Rows from block 4 of the text decoder of a small encoder-decoder audio transcriber, named by matrix and row number. Rows with one number belong to one neuron. Each number is 500 + 50 x the weight over its row's rms, rounded and kept within 0 to 999. All counts start at 0. Numbers have three digits each.
Before each neuron's rows are labels from the 100 texts, of 14976, where the neuron reaches its highest value: "fires on" is the input token at the peak. Only what is clearly more common there than usual is listed. The data: short read English sentences (LibriTTS-R). In brackets: how many of the 100, against the usual share in percent.
# fc1: MLP up (decoder.blocks.4.mlp.fc1.weight, 1536x256), inputs 128-159
# fc2: MLP down (decoder.blocks.4.mlp.fc2.weight, 256x1536, transposed), outputs 128-159

fires on: "do" (26 vs 0.5); "this" (11 vs 0.4); "don't" (7 vs 0.3)
fc1.366:535507499533514527587481511494434542470493401585457567530499540472569581453545478512486555395442
fc2.366:385616502555528551461572493479528518502536622529488426555437429497391418499490602567535469537499

fires on: "said" (64 vs 0.7); "asked" (10 vs 0.2)
fc1.151:461495512445509527478511488513449439524449516575569529566550451533484534504497562460466449506461
fc2.151:361508494540487572503494469483565449518456569489560543497503505624520456449506420491564545615501

fires on: "said" (29 vs 0.7)
fc1.178:486631448392529556429484452539460426540514482583537516557523587526483468598423520520543510589472
fc2.178:399509489527490515522550414486587503526551572402476533507527422485524408503338483565576537573514

fires on: "said" (13 vs 0.7); "asked" (12 vs 0.2); "is" (12 vs 1); "did" (7 vs 0.3)
fc1.272:503487513465505606517484423458522466505526436624518561505563562589533517487449489524492528438446
fc2.272:398572515472506513412523433491513451479483544430538512576558379452495381392575491514571561588508

fires on: "it" (11 vs 1.4); "went" (9 vs 0.1)
fc1.533:504411544529571532456449604455527489477497525623486499460515489573448528540564386512447532498452
fc2.533:519502487530491543506550509473447508442556538568504496523496481497536449469460468533533550395463

fires on: "how" (13 vs 0.2)
fc1.525:493475484488573488422391513456519504454498419470548519538511596550490565584540536532495480436455
fc2.525:467515601530542452445554419392482508490498555465529445588510496518509399465493429540521502607488

fires on: "was" (17 vs 1.1); "so" (8 vs 0.3)
fc1.399:497553483456535519515454447461474491480481541570523531576548463465592446555488406584519546603499
fc2.399:459538510513466535425540450445503478511511593439490444505538444535468394592401477556521522530473

fires on: "my" (37 vs 0.5); "the" (23 vs 3.3); "your" (10 vs 0.3)
fc1.268:538555522515475511518463523465555514483524469590541506520559490510493479503518473485578505491437
fc2.268:448455475461572416447502464444478520456484479517485479482519459545603368502451494568571505529501

fires on: "mr" (31 vs 0.1); "do" (9 vs 0.5); "mrs" (8 vs 0.1); "said" (8 vs 0.7)
fc1.508:510542504430441484541491424487437429481485545592598480530562456442553576470503471517470509452481
fc2.508:438509464512441436425494549459537533480540534456508537521575408564457392515352437508518550521485

fires on: "was" (25 vs 1.1); "i'm" (19 vs 0.1); "have" (7 vs 0.5)
fc1.146:582449603517569484452446483519487512471549527516503512577515470628537536569496470523469541450499
fc2.146:544567559482595559486535516548564462515498544385522481524550445507520505488376460512538626540504

fires on: "there" (23 vs 0.3); "she" (23 vs 0.7); "he" (21 vs 1.3); "we" (14 vs 0.4)
fc1.579:463534496444442522385439507616434518463488417417472581506537605611497465496487524460451418455467
fc2.579:349511570545528516426583455398574533510451538448504482534537437510500302523378513511593523558503

fires on: "to" (27 vs 1.8); "the" (19 vs 3.3)
fc1.706:546502573438440474412439444502578541531485401452532518492534474440509534523536501507537547549513
fc2.706:407503483500524471515476445492442465526540517609573512572481438553546453425478465585533514502481

fires on: "<end>" (35 vs 11.4); "the" (20 vs 3.3)
fc1.290:522537439406506521455471458533504518432533505539595544407549510509568514557525441568510603511385
fc2.290:391567482481434538496496466416598506528496593491509513545437444475545325507483478524501480614471

fires on: "that" (14 vs 0.8); "said" (10 vs 0.7); "before" (9 vs 0.1); "with" (9 vs 0.4)
fc1.90:474574524499495494477545512529589466533469521476552532505530481499509539584479349505491506515420
fc2.90:471400469542506401494473500446487492505575557486459486478564453480551464453432503543560574466470

fires on: "at" (34 vs 0.5); "to" (28 vs 1.8); "of" (12 vs 1.2); "let" (11 vs 0.1)
fc1.13:533577506489520437458488499451521465442536527553512587505497459467588538528483505607528477425482
fc2.13:530501475486562508511428525411474442479569507515510492518609458474589513498503469508442527479495

fires on: "and" (40 vs 1.2); "mr" (13 vs 0.1); "she" (7 vs 0.7)
fc1.444:465588559449468487508538528600497424511521470435538470607576572513560551509508444522541582553508
fc2.444:493451460553572457550543489500582542534497548568455481470534428585473415542391468564564495465511

fires on: "turned" (11 vs 0.1); "shook" (7 vs 0)
fc1.433:533433520399582453478431540424540540420479499477571577538495470553504506434566420510489494562461
fc2.433:457566416484464527491557439479555482512527551566482533532475540471554474499511492535555493374473

fires on: "in" (13 vs 0.8); "mr" (12 vs 0.1); "of" (10 vs 1.2)
fc1.709:532646475423523519542434426508481433423493523527597508508498503577559552579544505528425535482502
fc2.709:378560473496448443451527516450526470452537568475492484492538379471543355467430494586544508512456

fires on: "a" (34 vs 1.4); "old" (9 vs 0.1)
fc1.194:497447501381491576462504617517425508507490396567524492433557590529529552615461448481528441437434
fc2.194:348494599488491490527564411433507526534497646517485508565551422468507369475506529524556429552508

fires on: "one" (12 vs 0.3); "two" (9 vs 0.1)
fc1.710:461435580552443549412499537488451501474523503580491532568538469534487482481555473500491431484475
fc2.710:554490536433511556468529502456539486461432574495490499473470445473482512488464472494524495441564

fires on: "the" (23 vs 3.3)
fc1.37:501431422421475558444514495432420466508472432586522499530578539569590562511495455453461555425414
fc2.37:490545528527518498504538565506509435443476483501468499545521456387504499514480488447489459437481

fires on: "this" (20 vs 0.4)
fc1.212:564628445405544561489454468529514405412483430492527510528521484521538539539525489486558593544398
fc2.212:470528479572422469474474601463544541470505545495467504572460369488537384562466462497543566416549

fires on: "in" (20 vs 0.8); "we" (12 vs 0.4); "to" (10 vs 1.8); "he" (9 vs 1.3)
fc1.225:584486547464463491448552496486567500515532465471460569463541531565547493564481449531521469553438
fc2.225:356492518488517442476409479375458516484533544480451415532526363475610438459449487505470464473492

fires on: "my" (13 vs 0.5); "your" (11 vs 0.3); "twenty" (7 vs 0.1)
fc1.459:490504538387547502428506554521461509485495468542546489514526449509494524570511447479517403491468
fc2.459:504454486575472504444473617540536493456550417490470467652518497463533439420478504435486484565505

fires on: "turned" (17 vs 0.1); "come" (11 vs 0.2)
fc1.567:556417560464496504457480518466584433524497476553527530443511540489494499433551485440532504594475
fc2.567:522570519512457482453465479507502472463523482517554484567540557499529519460544530544454453455372

fires on: "a" (57 vs 1.4); "very" (12 vs 0.2)
fc1.173:582474525483549532487438562538419507459543455463538479578481466513462534510493456547533497554500
fc2.173:465527541526620565477535506532523471555512563445529467541594490594480447523404454550504600573508

fires on: "any" (7 vs 0.1)
fc1.200:511507529446458489540555457546494447450517484479558574393563494580498555572499522534525537448537
fc2.200:434451491518488507452452525530571503481527518513460503482493463499513419519591542462461581452508

fires on: "<end>" (74 vs 11.4)
fc1.246:479518466479487585451474602443496448433457447608554528506498586593543540467450527499514430459490
fc2.246:495529508539519536412528536535623493420537498476482487458567449399471508539461558491581573498533

fires on: "on" (13 vs 0.4); "in" (9 vs 0.8)
fc1.313:545462451428583443392453577509455512462471469536519452494510450533576479434493432512507530464479
fc2.313:342506577506474469500539499456594507531454604479482505521486492439474459442478475445526433493514

fires on: "tell" (10 vs 0.1); "are" (9 vs 0.4)
fc1.192:557620510433535505514507513591550421529494562519478526444539527456516459553482405486434576503442
fc2.192:521462493555469469498485482402504492432533483436459518501559469501579383521478558516480552510475

fires on: "night" (7 vs 0.1)
fc1.371:549442543411431570500421521501468507500501470606505539463560512556599462429501441506510582498456
fc2.371:523558462467506452531536502509538465467476476525521516564525483314557509471356482480526551445517

fires on: "the" (30 vs 3.3); "how" (18 vs 0.2); "where" (10 vs 0.1); "what" (10 vs 0.6)
fc1.573:519487516423480571488473481438491479512519410457455483522516579448565538552390536540545505516440
fc2.573:470441504561454445481539454501580533461480499504492535477491524553425400461490568481500477536567

fires on: "and" (24 vs 1.2); "an" (20 vs 0.2); "mr" (18 vs 0.1); "the" (10 vs 3.3)
fc1.554:498661505487511448453471497497506561474579543463537473655500449441512471575408496585449513494514
fc2.554:423500492500472527475506486419490525476498531629516490524573456484593485467457523480524514560527

fires on: "do" (31 vs 0.5); "did" (8 vs 0.3); "are" (7 vs 0.4)
fc1.570:484550598494509521421550534500513539480525475635489496564549473548530502486565532419515425555513
fc2.570:546593491546500539375622421501614476443500560399550504518528395522432382568471485517534616572521

fires on: "you" (30 vs 1.9); "<end>" (24 vs 11.4); "there" (9 vs 0.3)
fc1.524:483508490450449438507464466472558467492499429508520612426537473517501485468492523537555515577419
fc2.524:441506487479526457505488456495412517430517518586496465443514377487520481383429427577572483474568

fires on: "said" (24 vs 0.7); "mr" (15 vs 0.1); "the" (8 vs 3.3); "to" (7 vs 1.8)
fc1.526:467472474508500527455418584399556535511506456586526496525492534544493552550437448427483449453508
fc2.526:375560518510572493514553452523473418541482565520532461565443485530452510430447427526524493504463

fires on: "was" (17 vs 1.1); "chapter" (13 vs 0.1); "that's" (9 vs 0.1); "it's" (8 vs 0.1)
fc1.373:551520537534535550489452367450512465419504519510536529562531564591496517576487526580496624466466
fc2.373:477557533421469466384475513490506557490505513488506453524454418422469382525376462462567501494505

fires on: "mr" (7 vs 0.1)
fc1.369:477602508375531485495479526531556475435487449499495488412542606577518484464455443498524425516449
fc2.369:429518500520479472527510436411542504506482590453467528546423415499520455493431510520483473511477

fires on: "this" (25 vs 0.4)
fc1.284:476529474449499556516441550553453495570526489570456592540500594458541476482510429472547491503461
fc2.284:423602472490534447421518476379456454522531555517500450556465397482468383550450531561580527579487

fires on: "come" (16 vs 0.2); "went" (15 vs 0.1)
fc1.564:608401509505472447452451588473445500462539468538559484495555473594548513464535426502449456496454
fc2.564:478562438503460494566571422443521517547522540605481528485525536508479545527507484540573502385522

fires on: "come" (14 vs 0.2)
fc1.382:528404542498432509419426562548574490536479443522524515515559520512460511543507507429491531499438
fc2.382:513446431484436484473438517465486511479547512464489499550523596512559450526474572475529539497438

fires on: "<end>" (81 vs 11.4)
fc1.481:520580510551492501420474547521548504560518503528570492585526539490518526489500457499460546489505
fc2.481:430499503526483499541484509519529514493574563469491496516569460414547515470371524494609537453507

fires on: "at" (23 vs 0.5); "in" (20 vs 0.8); "of" (8 vs 1.2); "on" (7 vs 0.4)
fc1.291:514551512487550459420479505484497440499522515508543495435489433486543585541446498583443494425519
fc2.291:428565566525490513450527450435535487485488652512476447525465435516487337446513564448516477574516

fires on: "this" (15 vs 0.4)
fc1.95:565628428475569532590486532530504445471525531555562527495514414561467535558504347506547520449451
fc2.95:429470436605460457451478564439533528480538554507418500544571420502537370445464517518538500498540

fires on: "mr" (23 vs 0.1); "mrs" (14 vs 0.1); "miss" (9 vs 0.1)
fc1.65:506645518465529619501470426533497516464502530553558512540491482576556462514460469465462599506523
fc2.65:463463453557452502438519515476544529488541558404510527527518498517488363484387502522547509578530

fires on: "he" (11 vs 1.3)
fc1.601:540517483446490488473494433432414466473542485516493467504584588559571445490427536499478462476459
fc2.601:446552468513525463490548473422588480493483556437552490571554388491539467468417529468497606500463

fires on: "on" (26 vs 0.4); "by" (12 vs 0.2); "through" (10 vs 0); "cried" (8 vs 0.1)
fc1.500:517461580480457468356450606463604446523537392532503499488519491520513473526498505513547492482475
fc2.500:494485558519477517383492505557546489509473426429475504547484508578463448467398549535550503496533

fires on: "and" (15 vs 1.2); "the" (9 vs 3.3)
fc1.81:524573496487481596474522453553537506461486470438529554464492530497534540571461481533553513517509
fc2.81:428499511484504499405419484433582529564534512612517486528535472542506384565436494471469535508501

fires on: "'" (20 vs 0.9); "do" (9 vs 0.5); "of" (9 vs 1.2)
fc1.494:484644457540536481374449449491569480504490571563507469602545523468560505570497483508481502463545
fc2.494:376508541549422527460568500461595512456508650470454489480492482460515405510498510482553538570506

fires on: "what" (67 vs 0.6); "this" (15 vs 0.4)
fc1.217:490495500496500554526522569572498510466534423503540490430489527506480555537491429463505489493537
fc2.217:503538432479522583566453482539552517483524598483532542514497580490508491483528485535560520490505

fires on: "that" (31 vs 0.8); "what" (23 vs 0.6)
fc1.683:532525475497552531447497535470489478501521458577532553474492536553551550546476455474452467376426
fc2.683:486531470581453515487507495485623520494524582388502533592471510584485452550493532467480513479485

fires on: "there" (42 vs 0.3); "they" (12 vs 0.4); "you" (11 vs 1.9); "it" (10 vs 1.4)
fc1.594:544539514425439478462449479534472491526515485497454583524493529489508523516513436530570446519425
fc2.594:534480441533501442498432413464449568470533567524577434448532386537484492438453555489509529516564

fires on: "and" (33 vs 1.2); "mr" (11 vs 0.1)
fc1.708:444579558536534485497460502463582560536572455465572545591586565537487472483402557543429432517421
fc2.708:537501508495392455512510507414485503452488529494545466444524488516578427427464459513484597463446

fires on: "in" (29 vs 0.8); "and" (12 vs 1.2); "under" (7 vs 0)
fc1.301:467527547484461516394506509473581519527523496467491481552487483476529475476520488456489450586522
fc2.301:442592450454522443474509541522503498481491514526492427547491454566554471547495512605553582474474

fires on: "a" (51 vs 1.4); "the" (38 vs 3.3)
fc1.463:476489529477559529449528566530530523533493447499495507479494553480475568578434438505523464479511
fc2.463:484524584494470456506432405352479488487523574556512512600512440501499407537563637488462493568535

fires on: "and" (85 vs 1.2)
fc1.269:544655502523477416496470473585519534488546496446548572576547471539455507540467436574467488535482
fc2.269:408503463503541487503517515455590532526486529537539467471519492514536544533492451555495585438480

fires on: "i" (34 vs 2.3); "not" (18 vs 0.7)
fc1.220:575502542523585462468439470417466534495506450418538476470482426564589522498503553584582559466476
fc2.220:528468583510490465475501483502456467520523511528555492598533527527513472410507478466419453585505

fires on: "come" (8 vs 0.2)
fc1.59:497441472513506474393425484466567529522563471505512499531612511525588542562551523497492479451416
fc2.59:493568518522472414471429502442526568500514481538488489435438483444515574545491485510463462574519

fires on: "this" (8 vs 0.4)
fc1.336:537549535496445574418475529512513555542463442462459560603534488425504556463481501538476531559458
fc2.336:477511426554487485513567466433546437488522534588509540555391504470449448523452473513484520535546

fires on: "'" (14 vs 0.9)
fc1.670:463610512457527569433459414442521559498548463609499535567560487476508501517491448519568515476512
fc2.670:518446571523521544409479401479622492483494613345523510479511493499500459550527522493467572528512

fires on: "in" (25 vs 0.8); "and" (11 vs 1.2); "no" (9 vs 0.4)
fc1.660:504595478521467440448491414414511443524508502480503491539462473537537464511450490566453507514440
fc2.660:404533444564423494434478536487533563485491500582438501475433515530633512471492441511542521536494

fires on: "and" (14 vs 1.2); "but" (14 vs 0.6); "then" (13 vs 0.3); "said" (12 vs 0.7)
fc1.75:578501504537575492432508553495515452409571415539514517514543440641516556536485372537367486452437
fc2.75:489508499494468478446474376562458541562488455565504480571486557518449456447458522497535476545531

fires on: "there" (15 vs 0.3); "it" (13 vs 1.4)
fc1.58:482481610506426542398465553534427526402480485450534571522471537615486531495540467500499424429489
fc2.58:408487481568533485413568467383577504506473464422525526527537404535514321503376550465579549548504

fires on: "it" (62 vs 1.4); "there" (25 vs 0.3)
fc1.209:513483564491410522452503555550378488457463439427474511467485544592505515506457461504488434437495
fc2.209:402507477536474519428590438424529506505481475451495522524540466543518332495352574505534528545477

fires on: "how" (11 vs 0.2); "what" (10 vs 0.6); "but" (7 vs 0.6)
fc1.63:514487512386514511380404549497546531491541458414464566551559485495510454475364465505479542581457
fc2.63:591455370513564521540495464457455507507562535528524515542543560528550529513440547449466561508519

fires on: "<end>" (49 vs 11.4); "it" (32 vs 1.4)
fc1.348:514513466460515512430422455508490496452483433508487544553502409499552522570428594478578563474420
fc2.348:488528540538472504461448455396428444502477563577504485577465408554567436455491456516459495521476

fires on: "come" (18 vs 0.2); "went" (15 vs 0.1); "turned" (13 vs 0.1); "go" (13 vs 0.2)
fc1.619:561516469471468481359441468525422472526450518576479468477506510513496479478523489511497396582485
fc2.619:476440483544301442555452460531547493506557550600508477495504562485549561533540491493479534408433

fires on: "twenty" (20 vs 0.1)
fc1.208:497497552492574503501500426456583484510460463564526507445503464619483485547462443526543560488478
fc2.208:404574548456479507424506473466488527482485564404527435563508458409539495527414501559479451478519

fires on: "i" (12 vs 2.3); "my" (10 vs 0.5); "the" (10 vs 3.3)
fc1.414:545593539415497480567533496525502416505509491492539537505566592491516504546406437512512455525388
fc2.414:488432444482477531447464546410522534479552540450460505461479330428563397497526518449514516473519

fires on: "what" (68 vs 0.6)
fc1.293:562481511454474509474490404528475450469513488496526563470510519551499497442466526535512482529498
fc2.293:474484485535457530437516458525538606580495453493514481564491504438434497448469599388516487469505

fires on: "my" (43 vs 0.5); "the" (20 vs 3.3); "his" (15 vs 0.5); "your" (9 vs 0.3)
fc1.107:522467362462528487501498614522496486481581412484509503530526484526634547488531502519472429387468
fc2.107:521428593482589483424502562478516501428507511623540507472540525505549534531501522506529570517458

fires on: "how" (27 vs 0.2); "why" (14 vs 0.2)
fc1.378:461478487437453491540401484421538559511548430561466509554597551582551501512438504437462532506455
fc2.378:525595505494558413485438501419528497439536480533508489559487506571583578486501451537472468539474

fires on: "there" (20 vs 0.3); "she" (18 vs 0.7); "he" (14 vs 1.3); "they" (7 vs 0.4)
fc1.167:542447559495458449465471534515404552510510504503474598560488514504560511449471493535544473556475
fc2.167:406477458525521487481500449381545464499492527476553511437529410588546419456449648472639561563514

fires on: "chapter" (46 vs 0.1); "twenty" (21 vs 0.1)
fc1.153:555431588479497469389457426433587499510530427464500474484469487487580466502552522502476484587528
fc2.153:435527435579574537436526471448697457475540573427508526497495436622505452533534441506567515460567

fires on: "mr" (24 vs 0.1); "it" (21 vs 1.4); "that" (11 vs 0.8); "the" (11 vs 3.3)
fc1.308:505549499475527527473441414569529548485506486432547503601479502510495470506494492557453464459470
fc2.308:402529502532450473414487502427524497520536557433504487557495446551516326464435486488477488545482

fires on: "we" (16 vs 0.4); "i" (8 vs 2.3)
fc1.184:573484500500541534404442464477499458503564370436524573563569568557521508513450509574493486485439
fc2.184:403533550526460477481520487398626460542399629499523467501429397420471456531582512397549458562580

fires on: "i" (36 vs 2.3); "my" (23 vs 0.5); "your" (11 vs 0.3)
fc1.9:487488459470493422540431446459485450464567438579474503496528504509517478499490470550589536495410
fc2.9:526461434436464415427511426382404467426544512576474439512508467522572487420489497562493448534435

fires on: "in" (18 vs 0.8); "to" (13 vs 1.8); "took" (7 vs 0.1)
fc1.273:563568546509555436506426471440612484531485546519528497450535459523575507493574473565556487466481
fc2.273:464523564544518456469504514482406513486480521396514522569540437502553502604526455469526550500549

fires on: "it" (28 vs 1.4); "the" (22 vs 3.3); "that" (18 vs 0.8); "this" (15 vs 0.4)
fc1.556:509563530538451474541553474514389567502467515505500517463530489535551542499481529560464547348537
fc2.556:371582489479406516468461436409507423453468588513559516578470457601523392382510545543474441542377

fires on: "was" (17 vs 1.1); "this" (12 vs 0.4); "must" (9 vs 0.2); "with" (7 vs 0.4)
fc1.117:519547597515485562425500616562520516454499477502470493514505608512504513535465460496550451553523
fc2.117:550496423575454483504535450464485519482499577467464542439458499449483492461505494498464514469555

fires on: "'" (20 vs 0.9); "would" (19 vs 0.2); "will" (12 vs 0.4); "could" (9 vs 0.2)
fc1.559:506615563527468412544435554487503497489521482467510486609549576481530534514340504520538568519463
fc2.559:403532465567482540478537503511590516488532592469471512435533514466544452502425516547609582517531

fires on: "he" (10 vs 1.3)
fc1.79:550487504521426445491424550466379484478490517454492541563540461564501508509453484567561489452514
fc2.79:408518528509435455412563481411538475466526530512501449487561394508541422515313551510503585542463

fires on: "tell" (38 vs 0.1); "don't" (20 vs 0.3)
fc1.152:531528435466533432523454443425576447460560438580522545517516455526534532412473451546481591531392
fc2.152:575557430468517537450554425526430459524536542458510438556513493426475459629411471529437486476430

fires on: "in" (8 vs 0.8)
fc1.460:574501603449567540476469563435570450454535450517553556452562546648494587560539508547531533499484
fc2.460:473518538487616473541564461480543506485530543508503521553505524482525549417480365533605504415526

fires on: "he" (16 vs 1.3); "you" (10 vs 1.9); "we" (9 vs 0.4); "she" (7 vs 0.7)
fc1.574:533504493425408411457402589418447519473543380489501527421532586469510462511476565530431497435462
fc2.574:477515509480507485459484535438548528521555566548473457560466485602507505503423530482522491456511

fires on: "mr" (14 vs 0.1)
fc1.703:550530532538552598363459543493551493458489541477480477538559415533551523480539491466463462476511
fc2.703:413582527449541512415472497507537495529465556483512482521530496560470348531443520481453508432470

fires on: "there" (39 vs 0.3); "that" (30 vs 0.8); "it" (27 vs 1.4)
fc1.690:587508404398523571442506499506433481442523515574526505501560508476530497514472421569431488509406
fc2.690:470618551470531481534506478460512537529453580415508448509494517460455441481455460536480479464518

fires on: "twenty" (20 vs 0.1); "chapter" (11 vs 0.1)
fc1.479:483537529519538486505456548536475495447467446454548506481470563577544576476561481521563445460494
fc2.479:391558525503565491481432416537539504523485567456528478500513505589452488510489424588607472524512

fires on: "twenty" (27 vs 0.1)
fc1.78:477539550494499469439534554514524481479484522424490535472487566569524587504510524506485490413525
fc2.78:445546455514579497516425408486579521494534510454537522512455539548541545444476470586606542572496

fires on: "i" (68 vs 2.3)
fc1.766:520525607423498479515420406496607486495502431446502545410505534564512574532425527530520527401446
fc2.766:569475418548513511565591489411457469474576539581455492501574533509571523460477429523445450500499

fires on: "he" (19 vs 1.3); "she" (8 vs 0.7); "i" (8 vs 2.3)
fc1.266:518531487480407463533414442477491485486476498496562457504507552597510558459520522558592452571508
fc2.266:426456467482493439485451464428456470463496498484513484451500463500558368490361516507531578483470

fires on: "this" (21 vs 0.4); "is" (17 vs 1); "the" (10 vs 3.3)
fc1.34:533620456466541532562496482577515471438502582528509501508519460450479474611489437477464638528456
fc2.34:528513465566547488410453586506517489445528567461519503580564465548544421457477476503538534451491

fires on: "it" (26 vs 1.4); "she" (19 vs 0.7); "he" (7 vs 1.3)
fc1.744:502395480448422452487497585483377437494446462437548535467580501566495537441430504533485387400512
fc2.744:491568569510486523477481469467508499482531524414560443507468519567544514464438568477524558546532

fires on: "come" (10 vs 0.2); "go" (10 vs 0.2); "one" (10 vs 0.3); "long" (7 vs 0.1)
fc1.641:516411528478506528410526600490552523465493525545515507424516510567490528516565452420531384466473
fc2.641:509428484459353427501435525457518504499532516583487517435481449424484517500523465528507480437510

fires on: "chapter" (42 vs 0.1); "hundred" (8 vs 0)
fc1.332:528610535462566499483403559593561505459493448485522543518526473545570493501448438541454614481511
fc2.332:457572465487468463449507336441495481505522498527445484504469490531488486464454517609577392565458

fires on: "<end>" (27 vs 11.4)
fc1.495:526653505464498499554449509492542471450503466499506574571569519479495486537492524544480512461418
fc2.495:491414462552484507472492589370597515483554612529459517501501388470544443538514532544527512521532

fires on: "there" (69 vs 0.3); "that" (7 vs 0.8)
fc1.487:556445466533457496463444588468533438532498531407525468574537514467586529511413505595542467422516
fc2.487:500508521496462481466525421397581491541530495486487464613502421524443397527445485494602419535450

fires on: "'" (11 vs 0.9); "but" (7 vs 0.6)
fc1.197:490524387411465511411414532584532526480538423614562562583571473514559533458428453493520582524458
fc2.197:506487522487544534463518605518600477501472458412480488514495374377525412542426522472545506463551

fires on: "<end>" (90 vs 11.4)
fc1.542:517461503451482481507473627529622451529464429542605528554489555458507559561474474459461517437518
fc2.542:423485463472523470502441548460424522487540592504481430467521428473506455469428443566514520509514

fires on: "you" (65 vs 1.9); "we" (24 vs 0.4)
fc1.625:563557534508460473534502447505514467502511438450527599554551530524474548472402507509516497488447
fc2.625:444497421467447467437548488492480521498515527565495510469523515448469423356478519503594479507512

fires on: "it" (25 vs 1.4); "there" (19 vs 0.3); "they" (12 vs 0.4); "you" (10 vs 1.9)
fc1.749:573553530446461506489507527565492438461488460472469602507565587496530478490521489497440478531430
fc2.749:468494515465471436499425406432445520504522560584495445474537368489525414416572546483501480559547

fires on: "i" (22 vs 2.3)
fc1.116:519552426480495560416478533532531466466490500413522520416537464588533571459515518521499470485408
fc2.116:396517436509546404404527473371576545498529595512483489506521400566530406517425544500563532495506

fires on: "and" (49 vs 1.2)
fc1.664:519503492531459573418513504551597529489505507498485539550530434468481526540498511514500489505485
fc2.664:462479536492541498425489541430501498559521515497489512524527462525533462563380420477427514414481

fires on: "there" (19 vs 0.3); "for" (12 vs 0.5); "after" (7 vs 0.1); "in" (7 vs 0.8)
fc1.735:558483496542513494493487461513476480413521497513520492516556419557539511531510422570573585538438
fc2.735:515443588550561534547520512494482512557515481538501544504512535499540510467511510481463564423467

fires on: "what" (36 vs 0.6); "i" (14 vs 2.3); "have" (10 vs 0.5)
fc1.485:499483582486564479475466448518517553522524431440487557510499525530590557513403589436478435413448
fc2.485:433512449523558564521585443485557547489552488518475512561546601499540556390495484464467509553558

fires on: "how" (28 vs 0.2); "the" (12 vs 3.3); "when" (11 vs 0.1); "as" (10 vs 0.3)
fc1.436:488557453505512501497455445472528470473542379488488562561492575594521504518501479547539551547447
fc2.436:399530509524534429457534443368575543495469545500510500477471524468424486505488444467585528531446

fires on: "said" (62 vs 0.7); "asked" (15 vs 0.2)
fc1.138:545573512407545583526459464489505463564526459565501496511520575456605448517425497497474531549490
fc2.138:408451473518542579425532472428523458466539535456520460515483394524517394430575446471533535576554

fires on: "a" (54 vs 1.4); "the" (18 vs 3.3); "an" (12 vs 0.2)
fc1.535:534540355508558475495508549485506451511517444556493508483507458555519566462520515504442516500511
fc2.535:357573493452449573487496416495486497581515553511514460521476548566492326542394500520483566524486

fires on: "this" (45 vs 0.4); "if" (17 vs 0.2); "that" (14 vs 0.8)
fc1.40:467568493507428620499597452496478463506485448478490543591471612512524498542416424509501592526437
fc2.40:413468507577512494422489566418584525487507594556495451515456415477493397435506498489525510551509

fires on: "this" (35 vs 0.4)
fc1.387:544501509434594595444433477589497470483514455518542544549486485477473511577404394499557560495468
fc2.387:484470465569482472431508528417526498484538600451455466580490461537539437477477537545499518513558

fires on: "mr" (36 vs 0.1); "and" (27 vs 1.2); "miss" (8 vs 0.1)
fc1.120:522626497531523466385485531492486539471520456473561538592508457487516507518424442491442475508507
fc2.120:435411494497495549495523592500582468470508574474480490424503543442545505408477509525541547556499

fires on: "my" (23 vs 0.5); "the" (8 vs 3.3); "tell" (7 vs 0.1)
fc1.99:488553535476503426539475499493480500577496496471511531498547532487525499534505505491564446543454
fc2.99:454562616542444544430518459453644525502477534476521516543497357570500291519480530489475478542542

fires on: "mr" (14 vs 0.1); "if" (13 vs 0.2); "mrs" (10 vs 0.1)
fc1.403:506609466438456511521431470446516488486549574540580494544547476429482468538510393499428532457518
fc2.403:394510516506548477433515477457603482501529584427489488515527411522511399495379489522511533546505

fires on: "at" (9 vs 0.5); "own" (9 vs 0.1); "great" (7 vs 0.1)
fc1.61:471507437435552474437489571552570434534476484518527564413528532491508524448527326513406446485489
fc2.61:430489559515480461378490504451555560501559554491456463591540425482537403361432566482548482604528

fires on: "i" (33 vs 2.3); "the" (19 vs 3.3); "it" (16 vs 1.4); "there" (8 vs 0.3)
fc1.669:539454445492565487492506461422471479449489464479512494452555486581544560483420465534538548510410
fc2.669:443503487458469417424534456502462490542482444537521499527502514503488473577460505483539459478525

fires on: "to" (53 vs 1.8); "in" (29 vs 0.8); "into" (7 vs 0.1)
fc1.659:532513497492533479491578542462488432492524537536517511487490458504491517523575489533442465535537
fc2.659:458482492495510495420471557396438479394569489432424465503553421470635519468449519588505480462472

fires on: "you" (56 vs 1.9); "we" (22 vs 0.4); "they" (8 vs 0.4)
fc1.468:511523542458474429531509469552437518485525459459490509554515536504527529509421486498512568529425
fc2.468:496530466463450418438539434440483489500494527612503479437513480489466464421499503530503526467478